A small encoder-decoder audio transcriber, trained from scratch.
Model: 5.42M parameters, encoder activation relu, decoder activation gelu.
Rows from block 4 of the text decoder of a small encoder-decoder audio transcriber, named by matrix and row number. Rows with one number belong to one neuron. Each number is 50 + 12 x the weight over its row's rms, rounded and kept within 0 to 99. All counts start at 0.
After each neuron's rows are labels from the 100 texts, of 14848, where the neuron reaches its highest value: "fires on" is the input token at the peak. Only what is clearly more common there than usual is listed. The data: read English sentences (LibriTTS-R).
# fc1: MLP up (decoder.blocks.4.mlp.fc1.weight, 512x128), inputs 0-127
# fc2: MLP down (decoder.blocks.4.mlp.fc2.weight, 128x512, transposed), outputs 0-127

fc1.407:31 55 69 56 53 54 57 51 55 50 63 80 43 34 44 58 53 39 55 48 57 43 45 61 51 55 68 56 65 55 25 50 59 56 59 45 75 44 42 39 37 42 53 55 36 53 60 51 57 60 49 50 40 40 67 49 54 57 52 60 59 72 47 42 43 48 37 44 46 51 46 39 44 64 66 39 45 57 46 93 21 52 36 60 83 40 37 33 54 50 58 60 44 49 50 63 17 38 67 60 55 42 47 56 47 61 48 58 50 32 44 66 56 60 35 22 50 51 44 41 47 61 67 25 44 61 64 44
fc2.407:59 41 50 51 58 66 48 43 80 47 41 45 36 47 41 55 45 58 58 61 52 48 67 43 34 59 59 40 57 50 50 51 68 46 46 40 46 50 31 53 36 39 46 40 38 42 35 49 76 42 47 27 43 51 46 52 98 39 52 46 48 45 41 51 42 62 61 36 43 38 56 61 41 66 23 53 59 78 43 27 64 44 38 59 30 65 54 64 40 54 28 46 44 41 41 31 45 75 40 55 43 48 62 57 30 53 36 36 61 33 49 50 56 48 59 33 58 48 65 32 43 66 42 41 44 53 62 55
fires on: "and"; "wait"

fc1.45:33 38 69 64 47 56 60 53 55 50 39 60 56 43 54 44 24 54 67 23 63 58 50 46 68 42 37 55 68 50 38 46 40 70 56 49 62 80 34 67 50 54 47 63 59 71 56 73 40 32 52 57 42 58 55 75 39 23 65 45 58 69 49 59 51 33 51 43 55 44 48 35 46 69 39 30 36 54 54 44 49 35 46 49 54 59 35 37 54 51 60 47 37 47 43 36 55 22 33 53 70 41 46 50 36 49 33 61 46 47 78 44 47 37 55 31 56 65 65 43 47 64 66 46 55 53 54 55
fc2.45:53 36 43 48 70 48 59 43 66 45 49 50 36 57 43 43 51 54 32 70 79 41 68 53 54 54 45 35 59 53 38 56 43 47 47 40 47 65 60 35 26 69 30 51 49 49 51 64 61 72 60 57 47 49 52 30 69 32 52 70 57 48 46 52 59 23 46 52 49 43 56 55 50 38 61 52 48 55 47 67 53 70 48 48 24 55 42 55 52 25 31 36 66 42 62 43 63 37 48 76 22 62 60 54 74 67 50 24 59 38 60 60 51 64 54 49 70 45 58 46 41 37 32 48 45 49 48 56
fires on: "but"; "and"

fc1.230:46 53 70 65 26 59 64 46 68 55 64 42 65 50 65 63 60 62 49 30 58 51 43 47 53 42 48 43 76 47 48 53 67 63 51 68 58 38 44 47 51 63 65 51 35 67 47 66 37 46 60 42 49 80 69 39 42 42 44 36 99 64 50 57 46 39 29 46 48 40 53 52 65 53 48 54 59 54 37 47 76 54 56 49 56 45 37 42 52 73 31 42 35 55 37 55 48 42 45 54 46 51 61 71 52 42 50 62 42 33 54 65 54 48 52 69 26 41 50 48 53 48 65 52 40 62 40 40
fc2.230:67 47 65 38 37 48 60 48 55 33 65 71 43 62 36 46 55 33 51 31 37 57 37 53 46 35 49 41 72 44 51 40 47 83 48 35 41 33 64 71 54 43 60 63 58 66 63 48 47 49 39 56 44 48 54 64 48 61 54 53 20 29 55 58 47 57 61 42 26 41 48 33 25 50 53 73 43 46 39 52 58 41 62 53 69 79 46 65 53 47 44 62 70 49 48 60 41 40 35 39 58 50 49 50 55 40 45 40 38 17 47 35 49 48 58 56 45 34 42 65 33 53 50 50 51 64 34 64
fires on: "of"; "and"; "if"; "know"

fc1.232:44 40 58 42 54 63 64 71 56 42 59 73 61 50 53 39 53 49 58 48 48 68 59 39 84 50 65 59 65 29 42 67 17 27 67 61 57 58 52 54 66 55 47 53 55 45 55 44 56 59 60 45 78 54 47 50 56 42 54 68 68 60 61 58 65 64 44 54 47 66 41 51 50 57 27 50 59 39 45 40 68 31 58 61 80 44 56 53 41 57 60 49 53 55 33 48 53 57 72 61 42 75 51 75 40 40 34 45 43 36 62 42 37 44 34 66 46 65 55 53 39 59 50 48 44 47 45 66
fc2.232:56 29 57 30 35 51 44 50 58 31 78 47 40 60 33 53 52 22 52 54 59 54 44 37 48 43 55 40 49 55 50 57 35 42 51 56 39 76 46 37 64 59 51 51 72 61 74 42 56 56 44 47 48 49 49 40 65 47 56 61 34 56 39 34 54 33 38 60 49 41 66 57 55 66 32 49 51 32 46 39 43 63 48 32 45 57 45 54 42 51 46 89 29 62 67 64 47 38 44 60 62 42 39 44 31 74 51 38 45 61 55 48 58 23 55 32 43 47 47 40 28 47 29 62 46 31 41 43
fires on: "but"; "and"; "could"; "to"

fc1.196:49 54 76 64 37 45 71 43 45 42 64 50 48 31 56 42 43 70 54 46 43 54 57 51 57 31 54 50 67 56 49 46 60 19 47 55 53 35 44 52 45 61 51 54 58 55 40 59 20 51 35 30 66 29 72 46 68 94 50 43 52 67 54 61 74 58 62 44 53 58 53 58 44 55 38 25 55 48 54 50 41 57 61 54 44 60 55 46 48 58 31 76 64 63 67 70 41 44 57 47 67 60 67 59 31 56 62 51 40 45 52 48 38 40 57 56 52 50 35 63 61 61 37 58 52 60 51 41
fc2.196:39 42 74 21 37 48 44 37 52 32 55 43 54 33 75 45 37 29 42 71 45 60 41 45 49 61 47 40 42 75 53 53 73 84 57 47 54 42 67 40 44 43 53 57 40 37 51 49 58 49 60 48 34 52 55 54 39 45 57 49 46 58 54 47 29 26 47 39 52 70 56 71 68 60 53 39 51 35 68 49 41 48 35 34 65 62 68 62 64 46 61 40 65 56 25 55 56 61 47 64 39 43 36 40 44 69 54 41 50 35 38 56 27 44 47 56 48 41 23 55 47 50 55 43 40 57 39 47
fires on: "to"; "in"; "and"

fc1.15:59 59 83 33 66 81 60 57 60 63 39 60 64 54 62 39 61 69 57 45 36 53 62 66 28 56 49 60 42 52 69 51 57 38 36 64 65 38 30 59 37 55 43 50 50 47 68 53 25 55 40 50 69 61 58 47 39 66 61 63 63 57 65 57 55 73 45 53 53 57 42 27 37 52 47 44 58 47 22 50 58 48 60 75 36 51 54 48 64 68 30 54 37 61 37 66 52 28 49 51 60 49 59 53 39 44 52 78 51 68 46 39 47 38 51 50 48 44 48 49 57 38 52 47 52 34 54 34
fc2.15:26 29 41 39 44 55 45 55 37 50 50 49 50 30 53 65 73 60 40 49 44 43 42 78 38 44 50 63 52 67 41 79 34 66 53 56 66 54 61 56 65 35 51 72 33 35 19 46 50 41 62 53 45 60 31 47 49 50 47 54 56 37 55 33 55 51 41 46 51 39 46 30 34 44 66 43 50 40 44 67 38 49 47 64 34 61 50 42 40 54 52 64 52 40 50 35 71 55 47 48 40 52 59 63 13 50 66 24 49 47 54 55 43 57 45 47 55 28 48 59 48 75 43 47 46 69 36 59
fires on: "but"; "no"

fc1.91:59 42 69 59 66 55 53 65 68 52 49 61 47 64 49 35 41 42 73 50 54 53 57 79 52 46 42 62 46 66 36 55 66 49 64 51 42 40 33 60 48 41 49 52 62 36 51 39 43 81 54 54 49 47 81 43 32 68 37 73 48 75 60 57 47 53 54 30 41 41 59 50 62 22 52 47 69 40 50 50 65 51 39 65 53 54 45 43 62 45 66 68 32 49 46 64 42 35 70 47 40 62 63 61 44 44 49 60 44 33 30 63 56 47 66 52 35 42 55 45 58 56 52 27 47 30 64 50
fc2.91:63 59 33 51 19 64 57 46 28 43 43 41 75 27 36 58 42 39 61 42 63 45 27 37 56 46 42 49 54 64 64 39 25 47 67 52 57 35 49 34 45 43 53 50 50 66 48 39 52 64 63 53 48 58 64 67 46 22 43 60 55 42 45 38 32 42 36 30 33 44 14 61 56 39 43 38 33 63 46 52 42 41 53 48 40 55 65 60 37 51 52 51 52 64 34 45 54 60 54 41 52 68 51 40 67 40 44 56 64 37 54 47 42 68 26 53 50 73 67 58 48 51 40 45 56 38 64 52
fires on: "let"

fc1.123:42 57 39 52 64 72 54 54 62 32 58 56 43 28 62 70 42 30 31 44 50 71 68 55 64 63 52 59 71 38 52 48 46 49 83 61 74 65 46 40 25 62 59 59 51 51 36 63 50 61 67 57 41 67 60 44 47 68 55 57 43 52 55 46 37 56 50 59 41 47 50 44 56 66 38 42 29 30 36 60 56 61 59 52 29 54 60 46 53 74 50 31 46 52 63 47 41 47 62 52 60 53 44 72 48 54 40 60 45 49 78 67 69 53 63 56 44 30 37 37 56 52 44 35 64 50 55 66
fc2.123:48 27 42 49 54 50 57 48 24 53 59 60 49 65 56 60 70 54 47 54 41 39 41 58 46 60 63 48 50 66 31 40 47 56 25 28 34 27 65 41 69 44 46 45 60 58 64 63 68 63 43 41 34 54 41 53 63 71 43 41 59 17 43 33 50 25 55 56 61 34 54 44 25 67 44 49 56 49 42 49 24 33 41 46 46 60 50 43 44 38 34 45 37 43 67 58 66 50 42 53 45 42 44 57 67 45 66 39 54 45 46 43 28 56 55 49 23 74 48 51 37 54 40 50 44 70 57 52
fires on: "of"; "from"

fc1.41:44 45 42 65 59 77 52 54 54 54 59 82 39 41 52 47 38 47 63 79 57 47 49 53 41 53 57 71 76 59 58 25 48 38 65 52 59 24 58 51 49 55 65 52 56 38 50 48 45 64 32 51 61 34 62 71 63 58 53 57 55 44 46 40 52 34 68 56 31 53 54 31 64 65 38 50 64 41 37 35 38 59 40 63 61 53 67 46 60 55 52 38 49 48 67 43 65 40 43 36 47 45 67 61 42 68 58 27 58 59 78 54 19 37 57 50 55 55 42 56 59 61 64 39 53 50 45 57
fc2.41:45 54 54 65 32 42 66 43 52 31 48 17 42 58 54 57 41 41 63 30 49 63 50 47 51 39 55 30 42 32 43 57 44 46 39 55 64 60 53 35 37 55 70 37 43 59 32 52 32 44 54 61 46 40 52 52 44 51 30 55 50 27 70 62 55 55 52 59 62 31 31 69 37 34 43 56 62 35 56 55 65 23 48 26 44 49 45 38 37 65 59 62 52 45 49 42 44 47 63 50 64 35 41 55 60 34 30 59 41 36 43 45 81 55 31 48 51 61 48 48 69 48 48 67 62 75 62 41
fires on: "of"

fc1.66:76 61 42 60 56 55 51 43 61 46 22 55 53 38 50 54 42 66 52 43 56 44 65 62 34 44 44 57 63 60 39 51 43 33 56 74 50 63 48 53 49 58 42 56 43 48 44 47 38 65 43 42 53 54 70 70 61 65 44 60 56 47 19 50 71 28 43 76 37 42 33 53 52 62 62 50 69 51 60 56 50 44 43 68 49 85 42 47 52 54 50 62 46 68 78 61 06 38 53 47 64 45 50 55 50 50 40 61 37 54 49 37 35 47 58 61 66 29 51 54 51 45 61 37 50 50 44 50
fc2.66:41 63 84 59 63 56 63 44 46 59 33 32 49 63 36 47 49 60 36 61 54 60 46 47 49 42 43 77 40 49 50 43 47 69 39 58 41 39 67 46 41 03 62 53 21 30 56 43 57 48 45 53 63 56 59 45 61 41 43 46 49 51 63 60 39 44 76 61 31 57 56 48 63 54 50 52 45 38 39 54 49 51 67 74 47 44 51 39 66 33 66 63 60 50 43 35 60 63 28 43 55 41 55 45 55 45 59 33 47 60 66 46 56 43 36 51 48 66 53 49 49 37 28 30 60 46 39 33
fires on: "and"; "he"

fc1.449:77 38 71 50 60 50 66 70 57 59 40 50 50 49 44 49 55 58 57 59 56 38 47 37 41 47 37 50 32 54 42 31 63 43 64 65 55 51 42 54 22 46 63 76 59 59 30 56 52 54 40 71 61 52 54 31 71 31 53 43 69 46 64 46 34 33 53 39 55 32 60 58 50 66 60 40 49 56 41 44 68 31 36 42 51 31 46 31 41 79 58 54 67 53 48 55 39 45 48 56 43 37 51 45 44 54 31 54 33 43 33 54 40 54 49 63 52 31 53 69 39 59 69 44 80 44 42 41
fc2.449:43 43 48 53 48 35 52 43 53 32 38 44 68 30 44 58 46 64 31 74 46 41 51 49 50 54 42 31 47 57 30 53 56 65 54 53 45 46 64 50 65 59 61 50 38 39 47 31 61 37 55 17 47 53 38 60 64 48 61 41 38 59 61 40 66 47 56 62 33 45 35 53 49 37 44 67 38 48 75 54 47 52 61 50 53 48 39 61 52 63 61 46 52 75 72 39 66 38 60 34 62 68 57 37 61 20 43 45 51 51 39 64 74 62 35 35 32 60 43 64 40 61 59 77 42 29 56 53
fires on: "of"; "into"; "find"

fc1.501:50 47 60 59 32 62 39 60 44 45 45 62 75 43 59 51 51 43 57 48 44 35 32 29 44 49 54 51 44 59 57 53 48 45 63 65 39 70 35 70 23 48 52 35 49 64 49 57 55 57 46 63 36 63 50 47 31 42 64 58 48 67 25 74 58 49 55 56 37 27 56 37 51 39 45 59 47 32 43 56 59 70 46 67 82 70 19 54 38 50 52 57 54 62 55 60 38 51 52 45 60 49 50 55 19 34 40 46 48 40 44 36 43 42 55 57 25 61 55 59 61 63 69 59 63 57 65 59
fc2.501:36 64 57 59 45 53 50 52 74 68 57 54 70 51 39 72 55 52 38 47 55 62 54 46 31 43 29 37 43 55 60 36 53 48 66 43 57 36 46 18 43 56 64 65 53 57 62 46 54 60 66 41 58 52 36 44 44 45 40 42 60 46 55 50 41 19 87 26 45 57 43 67 54 60 62 34 52 60 53 60 39 53 44 55 23 51 53 51 44 47 62 56 68 51 36 42 54 44 53 46 53 35 58 64 56 35 51 50 53 45 74 50 35 64 36 73 48 76 57 29 61 51 33 37 50 46 54 31
fires on: "tell"; "it"; "at"

fc1.42:49 39 68 41 29 60 69 51 51 41 66 57 55 41 56 51 55 38 65 35 70 58 28 58 42 43 52 62 58 80 42 43 45 42 76 62 44 48 40 53 50 65 76 52 38 53 47 40 42 60 59 42 57 50 65 53 35 59 54 66 45 64 54 52 52 41 50 52 25 49 43 35 53 32 54 35 59 42 47 43 44 29 62 52 55 73 33 55 46 65 46 69 76 31 49 49 56 49 73 56 54 53 67 62 35 52 44 53 35 30 52 85 44 46 39 63 50 42 67 50 45 62 34 38 44 59 71 51
fc2.42:46 40 45 64 25 42 27 54 35 55 45 16 45 45 57 29 41 67 38 40 54 54 33 63 43 48 38 36 47 59 58 47 38 38 73 68 44 45 37 50 37 62 51 53 51 56 64 45 49 59 70 55 39 33 59 57 49 77 64 58 28 47 47 63 48 53 29 43 30 67 55 48 64 65 53 60 45 51 55 41 56 55 45 31 62 63 44 45 42 61 50 40 45 43 47 51 49 35 54 32 58 38 73 47 41 72 60 44 48 24 68 28 37 53 36 44 56 52 56 65 79 49 43 63 50 43 48 38
fires on: "let"

fc1.228:46 61 38 36 57 55 71 48 59 50 54 55 37 33 68 39 59 47 83 65 43 51 42 49 56 60 46 45 64 74 51 69 62 31 51 62 57 72 47 38 52 46 52 61 44 54 93 39 33 65 69 48 34 56 40 43 41 54 39 50 56 36 63 43 60 67 42 54 57 64 41 29 60 56 44 27 35 71 25 47 61 57 44 57 38 53 45 41 55 63 43 46 57 51 51 67 44 54 48 60 47 58 47 78 52 58 51 68 44 63 43 44 24 35 57 42 53 31 48 58 56 61 56 58 56 35 45 46
fc2.228:63 50 42 35 41 59 42 36 52 60 67 36 44 44 28 54 39 35 40 59 50 51 80 36 75 48 44 41 41 43 52 65 46 70 61 42 42 34 56 17 58 65 43 43 58 38 62 25 64 29 51 31 54 27 50 67 36 39 50 36 55 50 47 64 56 50 47 51 44 56 50 42 53 60 56 67 52 54 52 51 52 74 60 48 60 24 38 31 46 59 52 41 40 39 51 49 34 58 51 41 60 62 82 46 41 51 49 56 59 43 66 59 56 61 51 52 74 23 49 43 66 48 47 42 44 67 37 49
fires on: "of"; "that"; "the"; "said"

fc1.391:56 66 55 56 49 38 52 42 63 77 63 67 62 39 49 27 71 34 62 45 41 62 40 53 35 49 38 72 48 64 35 62 53 38 56 45 38 47 31 50 51 42 63 23 36 36 46 60 41 56 59 64 53 37 37 50 79 53 58 55 37 42 56 47 61 58 53 61 49 46 47 50 51 54 41 68 62 61 37 53 53 85 55 63 59 30 43 48 50 51 32 40 61 53 29 42 19 48 68 38 42 60 60 62 69 38 62 57 55 35 54 60 58 30 51 55 37 49 43 45 63 40 36 52 71 53 57 50
fc2.391:53 58 68 48 46 58 60 40 31 43 35 68 64 60 37 43 74 50 47 41 58 41 53 77 66 52 53 49 52 51 36 43 39 71 51 58 61 69 72 53 50 36 44 48 39 40 16 63 40 60 66 42 57 57 31 72 46 37 30 39 68 58 71 53 58 36 51 57 49 50 61 60 43 59 56 43 63 39 49 47 36 37 45 65 49 42 51 49 57 54 47 55 23 59 64 30 65 50 52 45 52 31 42 41 71 58 43 41 60 44 56 46 60 73 52 56 21 64 49 57 48 57 61 72 48 52 42 24
fires on: "i"; "will"

fc1.142:47 64 52 46 57 59 55 51 41 36 44 56 58 59 49 52 41 54 60 29 59 42 51 41 43 47 34 60 43 56 30 42 51 45 60 43 51 32 57 43 43 48 74 92 38 75 67 73 40 38 55 50 55 44 51 36 56 67 43 54 53 47 29 78 69 55 74 62 59 61 57 54 77 71 39 61 55 44 49 63 42 28 43 61 42 54 24 44 39 65 54 61 43 36 55 52 45 49 56 64 72 33 48 36 58 39 48 63 42 57 46 36 57 45 41 72 43 40 24 60 47 45 61 50 56 59 46 47
fc2.142:65 39 62 47 60 47 47 42 42 72 47 27 50 59 59 58 42 55 59 37 57 51 63 45 38 69 46 54 60 49 34 72 55 65 58 37 21 36 30 36 49 74 56 42 28 30 75 39 47 72 44 42 37 55 67 62 49 50 47 56 61 46 53 35 60 62 46 60 69 65 42 62 56 40 53 48 44 63 58 24 40 71 40 56 43 55 68 71 51 42 52 26 47 48 62 44 63 61 33 39 49 47 30 39 51 33 70 57 56 44 65 55 59 48 39 51 59 40 37 66 40 46 49 45 50 35 58 35
fires on: "and"

fc1.337:53 53 56 46 64 36 82 58 18 59 57 43 54 56 66 35 55 66 47 45 73 45 41 55 71 65 72 44 53 53 43 55 58 50 59 53 45 62 49 50 42 53 56 55 64 50 59 65 49 40 24 48 32 36 75 45 42 45 55 54 48 35 26 50 51 39 40 43 19 45 46 33 61 41 39 52 39 51 55 51 64 36 51 34 45 62 52 49 58 32 61 57 58 52 50 50 52 46 56 83 53 49 74 73 49 56 44 42 58 30 68 52 31 43 47 75 40 40 43 50 62 47 75 52 64 52 60 58
fc2.337:38 36 48 62 67 49 44 54 40 46 67 54 50 44 68 61 39 61 42 49 44 29 57 54 64 50 50 56 30 33 70 35 33 79 57 53 51 42 28 50 52 53 52 37 44 50 31 59 32 55 62 37 61 63 32 73 41 58 51 63 51 73 62 44 48 55 52 51 58 28 52 45 39 45 41 55 44 39 37 47 43 52 51 59 50 35 74 59 48 51 60 47 31 62 55 37 36 24 29 53 63 55 45 58 76 54 74 62 38 54 52 47 44 53 42 40 66 51 54 12 39 65 56 54 35 45 37 37
fires on: "tell"; "and"

fc1.34:57 58 43 43 49 55 62 52 50 36 44 78 48 55 52 79 56 50 66 52 50 60 43 42 34 58 44 53 60 38 39 36 59 42 31 52 51 31 44 38 35 63 57 48 57 72 47 51 42 39 43 66 65 52 50 61 51 65 43 32 58 50 55 77 47 36 47 61 39 79 39 45 54 40 55 47 46 60 59 61 51 46 66 59 55 54 40 50 59 53 44 59 42 66 47 66 36 42 58 42 48 43 73 44 43 45 26 72 69 46 72 48 35 36 49 35 51 33 50 45 37 47 60 18 59 18 80 44
fc2.34:50 59 47 52 67 52 50 44 75 54 36 25 44 35 70 30 59 42 29 43 55 57 50 45 59 60 37 56 42 53 43 65 50 46 55 49 55 53 55 70 60 54 38 75 44 56 48 62 50 40 58 55 56 41 52 57 59 50 56 54 72 34 51 60 64 57 54 54 35 21 62 63 55 41 34 49 53 23 48 27 42 66 55 32 18 65 55 61 61 66 58 31 50 55 61 64 50 64 46 60 57 74 53 46 75 37 55 45 44 71 48 62 60 58 51 45 46 50 40 38 50 62 54 42 50 85 41 31
fires on: "i"; "you"; "will"

fc1.485:78 57 71 49 43 36 58 38 53 42 58 63 64 45 57 58 35 46 57 62 38 51 46 35 52 46 33 52 39 44 37 60 47 36 44 68 46 51 37 34 48 58 56 76 45 62 57 55 57 44 41 27 57 28 65 45 66 58 67 54 46 52 54 44 44 26 45 63 53 68 36 50 44 33 69 65 55 39 41 56 54 57 56 77 41 45 54 54 58 45 53 81 52 50 52 79 42 46 46 65 65 69 43 43 51 60 38 71 31 48 38 51 62 19 67 40 37 42 46 47 49 60 71 51 55 67 61 47
fc2.485:48 46 47 42 30 63 38 43 44 65 73 64 51 51 52 47 49 45 55 48 43 60 61 68 50 53 40 51 43 45 52 37 33 57 76 54 53 32 62 54 50 43 42 47 41 35 57 54 42 45 64 74 33 47 46 38 54 59 51 30 40 24 54 51 28 53 40 44 39 48 64 38 39 80 53 46 52 29 69 40 46 47 52 40 41 68 53 47 55 51 49 52 35 56 39 45 31 37 53 83 35 38 43 57 44 81 26 29 53 49 32 54 42 59 42 66 54 57 22 56 42 43 49 42 49 72 38 68
fires on: "and"; "i"

fc1.489:50 55 56 48 32 68 45 52 60 11 63 63 52 33 78 60 40 65 57 41 71 64 68 52 34 61 48 79 63 61 43 58 73 61 64 59 49 40 49 49 37 52 66 58 45 44 41 46 38 47 51 49 55 53 49 49 55 75 41 60 50 51 44 65 47 28 42 44 53 49 43 41 58 51 37 33 63 27 43 45 38 60 74 53 74 39 56 37 36 57 50 64 59 45 61 68 60 62 72 47 36 55 83 46 65 56 59 51 31 33 64 36 44 47 43 57 52 53 54 55 49 59 41 45 51 43 45 55
fc2.489:42 55 41 52 43 36 57 56 36 82 62 27 48 69 40 42 80 67 48 46 39 71 25 52 55 40 44 27 65 52 50 42 44 28 51 36 51 72 25 55 51 60 59 52 35 70 56 52 44 59 46 63 53 52 43 47 50 50 64 63 39 55 63 54 61 52 49 33 56 45 47 51 52 46 50 71 68 55 41 56 54 41 37 33 66 84 40 53 57 40 48 58 47 45 47 42 80 32 63 58 67 41 55 49 42 27 59 37 58 52 56 43 30 57 42 57 52 45 50 58 58 50 63 43 58 50 45 24
fires on: "let"

fc1.473:68 56 61 56 57 52 50 71 57 34 47 44 31 49 58 36 54 56 74 48 74 43 51 48 54 45 25 42 39 56 45 45 35 51 64 65 60 49 32 45 68 43 44 57 39 62 43 43 24 60 67 62 69 39 83 42 56 60 47 55 71 46 60 59 65 46 68 46 22 47 47 58 69 49 43 44 53 55 43 50 48 42 69 57 41 50 64 24 42 48 60 45 47 68 28 58 39 25 41 49 45 66 53 57 54 38 54 64 45 42 47 60 39 43 50 83 52 57 42 54 55 43 52 29 53 55 31 57
fc2.473:68 55 46 43 42 26 50 52 57 31 61 38 51 68 41 66 45 50 46 66 33 59 59 32 63 38 54 57 53 41 58 59 38 28 33 42 49 36 36 62 09 51 20 53 48 69 78 37 39 46 52 50 49 63 58 43 58 65 45 45 69 48 55 48 43 52 62 53 60 69 44 66 45 57 50 49 68 50 67 47 33 44 38 50 70 28 46 56 52 36 48 42 67 47 55 33 63 50 39 43 54 74 45 13 56 39 60 61 54 57 57 46 60 53 50 51 44 60 50 52 62 46 63 40 50 30 41 52
fires on: "to"; "not"

fc1.173:53 49 63 54 50 56 59 60 57 61 60 41 62 62 57 52 41 55 61 68 47 42 30 45 52 44 53 53 43 53 38 46 62 58 87 57 65 51 49 73 32 55 57 43 52 43 36 48 35 63 38 48 76 28 63 74 56 71 48 66 42 64 53 62 53 49 69 51 24 52 52 35 65 37 56 56 44 59 40 42 40 45 48 46 73 61 34 53 48 48 41 46 56 40 52 48 34 57 62 53 42 62 67 67 32 67 47 74 59 45 54 54 27 39 31 63 46 67 74 56 55 55 43 32 61 33 71 52
fc2.173:38 38 46 60 28 69 35 44 40 44 36 55 44 22 31 56 48 54 55 44 62 53 58 42 48 34 40 36 48 55 41 61 64 35 42 58 55 56 55 59 68 48 65 38 42 45 54 34 46 47 67 53 34 34 63 55 25 44 33 42 81 48 25 47 47 40 30 54 62 35 52 62 36 70 70 60 44 44 51 43 49 46 47 53 42 48 39 74 53 69 58 51 22 43 56 37 45 41 59 50 62 49 66 55 55 43 40 40 36 50 62 25 65 32 59 67 46 73 47 59 59 45 35 54 34 56 66 57
fires on: "let"; "is"

fc1.326:54 46 54 56 52 56 50 42 49 79 52 39 64 68 34 55 44 42 71 44 91 31 37 53 41 39 42 73 53 66 45 41 58 46 58 69 36 46 48 50 40 60 59 58 42 30 65 39 51 56 51 76 39 43 54 56 47 48 67 50 69 73 38 48 56 52 62 44 42 57 55 49 47 57 33 55 57 48 59 38 62 45 63 58 53 53 51 57 38 55 42 42 66 63 52 55 33 61 58 32 64 75 35 66 34 49 52 53 42 69 42 81 40 50 49 52 56 47 69 51 75 69 45 42 74 37 50 45
fc2.326:46 42 52 73 63 65 47 54 71 55 59 63 33 40 55 34 41 58 57 45 33 52 44 62 42 60 26 55 26 51 44 68 64 56 46 47 65 42 52 45 46 47 74 72 53 40 58 27 65 32 54 42 54 35 37 55 50 51 44 37 42 52 78 46 54 35 42 46 57 37 46 50 61 30 61 51 46 78 36 73 39 26 55 41 59 50 54 62 59 56 34 31 68 60 47 50 41 45 43 51 45 31 34 36 35 45 60 57 50 38 56 32 47 47 50 54 44 30 49 26 21 42 43 41 41 60 59 53
fires on: "those"; "what"

fc1.162:38 59 61 67 48 70 71 44 54 52 56 40 43 45 37 33 52 52 53 42 63 49 51 42 44 38 48 53 47 70 35 46 37 42 76 60 52 77 27 60 54 54 62 52 53 41 80 58 53 43 51 66 50 61 49 52 42 43 59 56 46 40 16 63 69 57 24 34 39 55 38 72 52 47 37 53 51 34 61 61 58 68 56 56 45 55 46 38 66 55 42 70 61 72 68 37 38 55 68 60 59 34 57 65 48 54 51 33 58 46 42 58 54 21 41 74 39 56 45 37 63 65 49 47 43 50 42 50
fc2.162:68 28 41 45 65 59 50 56 50 58 71 63 44 51 55 60 52 78 61 52 56 68 32 60 47 55 69 63 80 38 34 49 39 48 59 21 64 34 67 33 45 57 55 61 42 43 42 43 33 57 50 28 47 40 41 58 45 47 33 20 40 47 33 56 45 54 71 48 38 51 58 53 33 32 53 58 41 55 52 38 43 54 43 35 57 55 39 79 64 39 55 47 52 38 57 45 58 46 68 39 28 34 39 49 40 38 56 42 32 39 60 36 51 60 44 54 43 59 58 46 36 73 57 53 42 34 55 47
fires on: "to"; "in"

fc1.443:46 68 50 39 48 66 59 47 70 44 36 63 60 60 57 80 56 34 56 48 62 54 43 52 57 44 66 55 59 61 64 70 57 51 71 60 33 72 61 43 58 40 53 54 34 60 39 68 29 69 44 35 71 48 77 48 59 68 47 42 50 54 55 51 47 51 53 73 56 58 51 59 55 51 34 48 40 53 41 47 71 49 41 73 36 65 46 25 21 65 46 32 73 52 63 53 43 50 45 57 65 47 55 44 66 31 49 59 42 31 58 53 37 50 58 50 45 36 62 53 52 56 63 35 34 34 48 42
fc2.443:25 37 56 57 71 43 46 62 31 46 37 49 28 46 34 71 65 69 32 47 70 50 49 27 61 37 54 23 47 44 47 40 47 39 47 50 45 58 41 44 55 43 36 28 70 52 58 45 67 75 60 46 48 55 50 41 32 46 51 61 54 54 56 33 51 21 33 64 48 19 60 58 42 48 65 56 54 48 35 40 45 59 48 48 52 57 78 50 56 57 54 66 63 43 56 48 47 45 53 53 53 69 45 43 55 21 47 50 18 57 53 72 61 44 50 52 40 41 54 42 55 64 59 46 47 57 46 65
fires on: "of"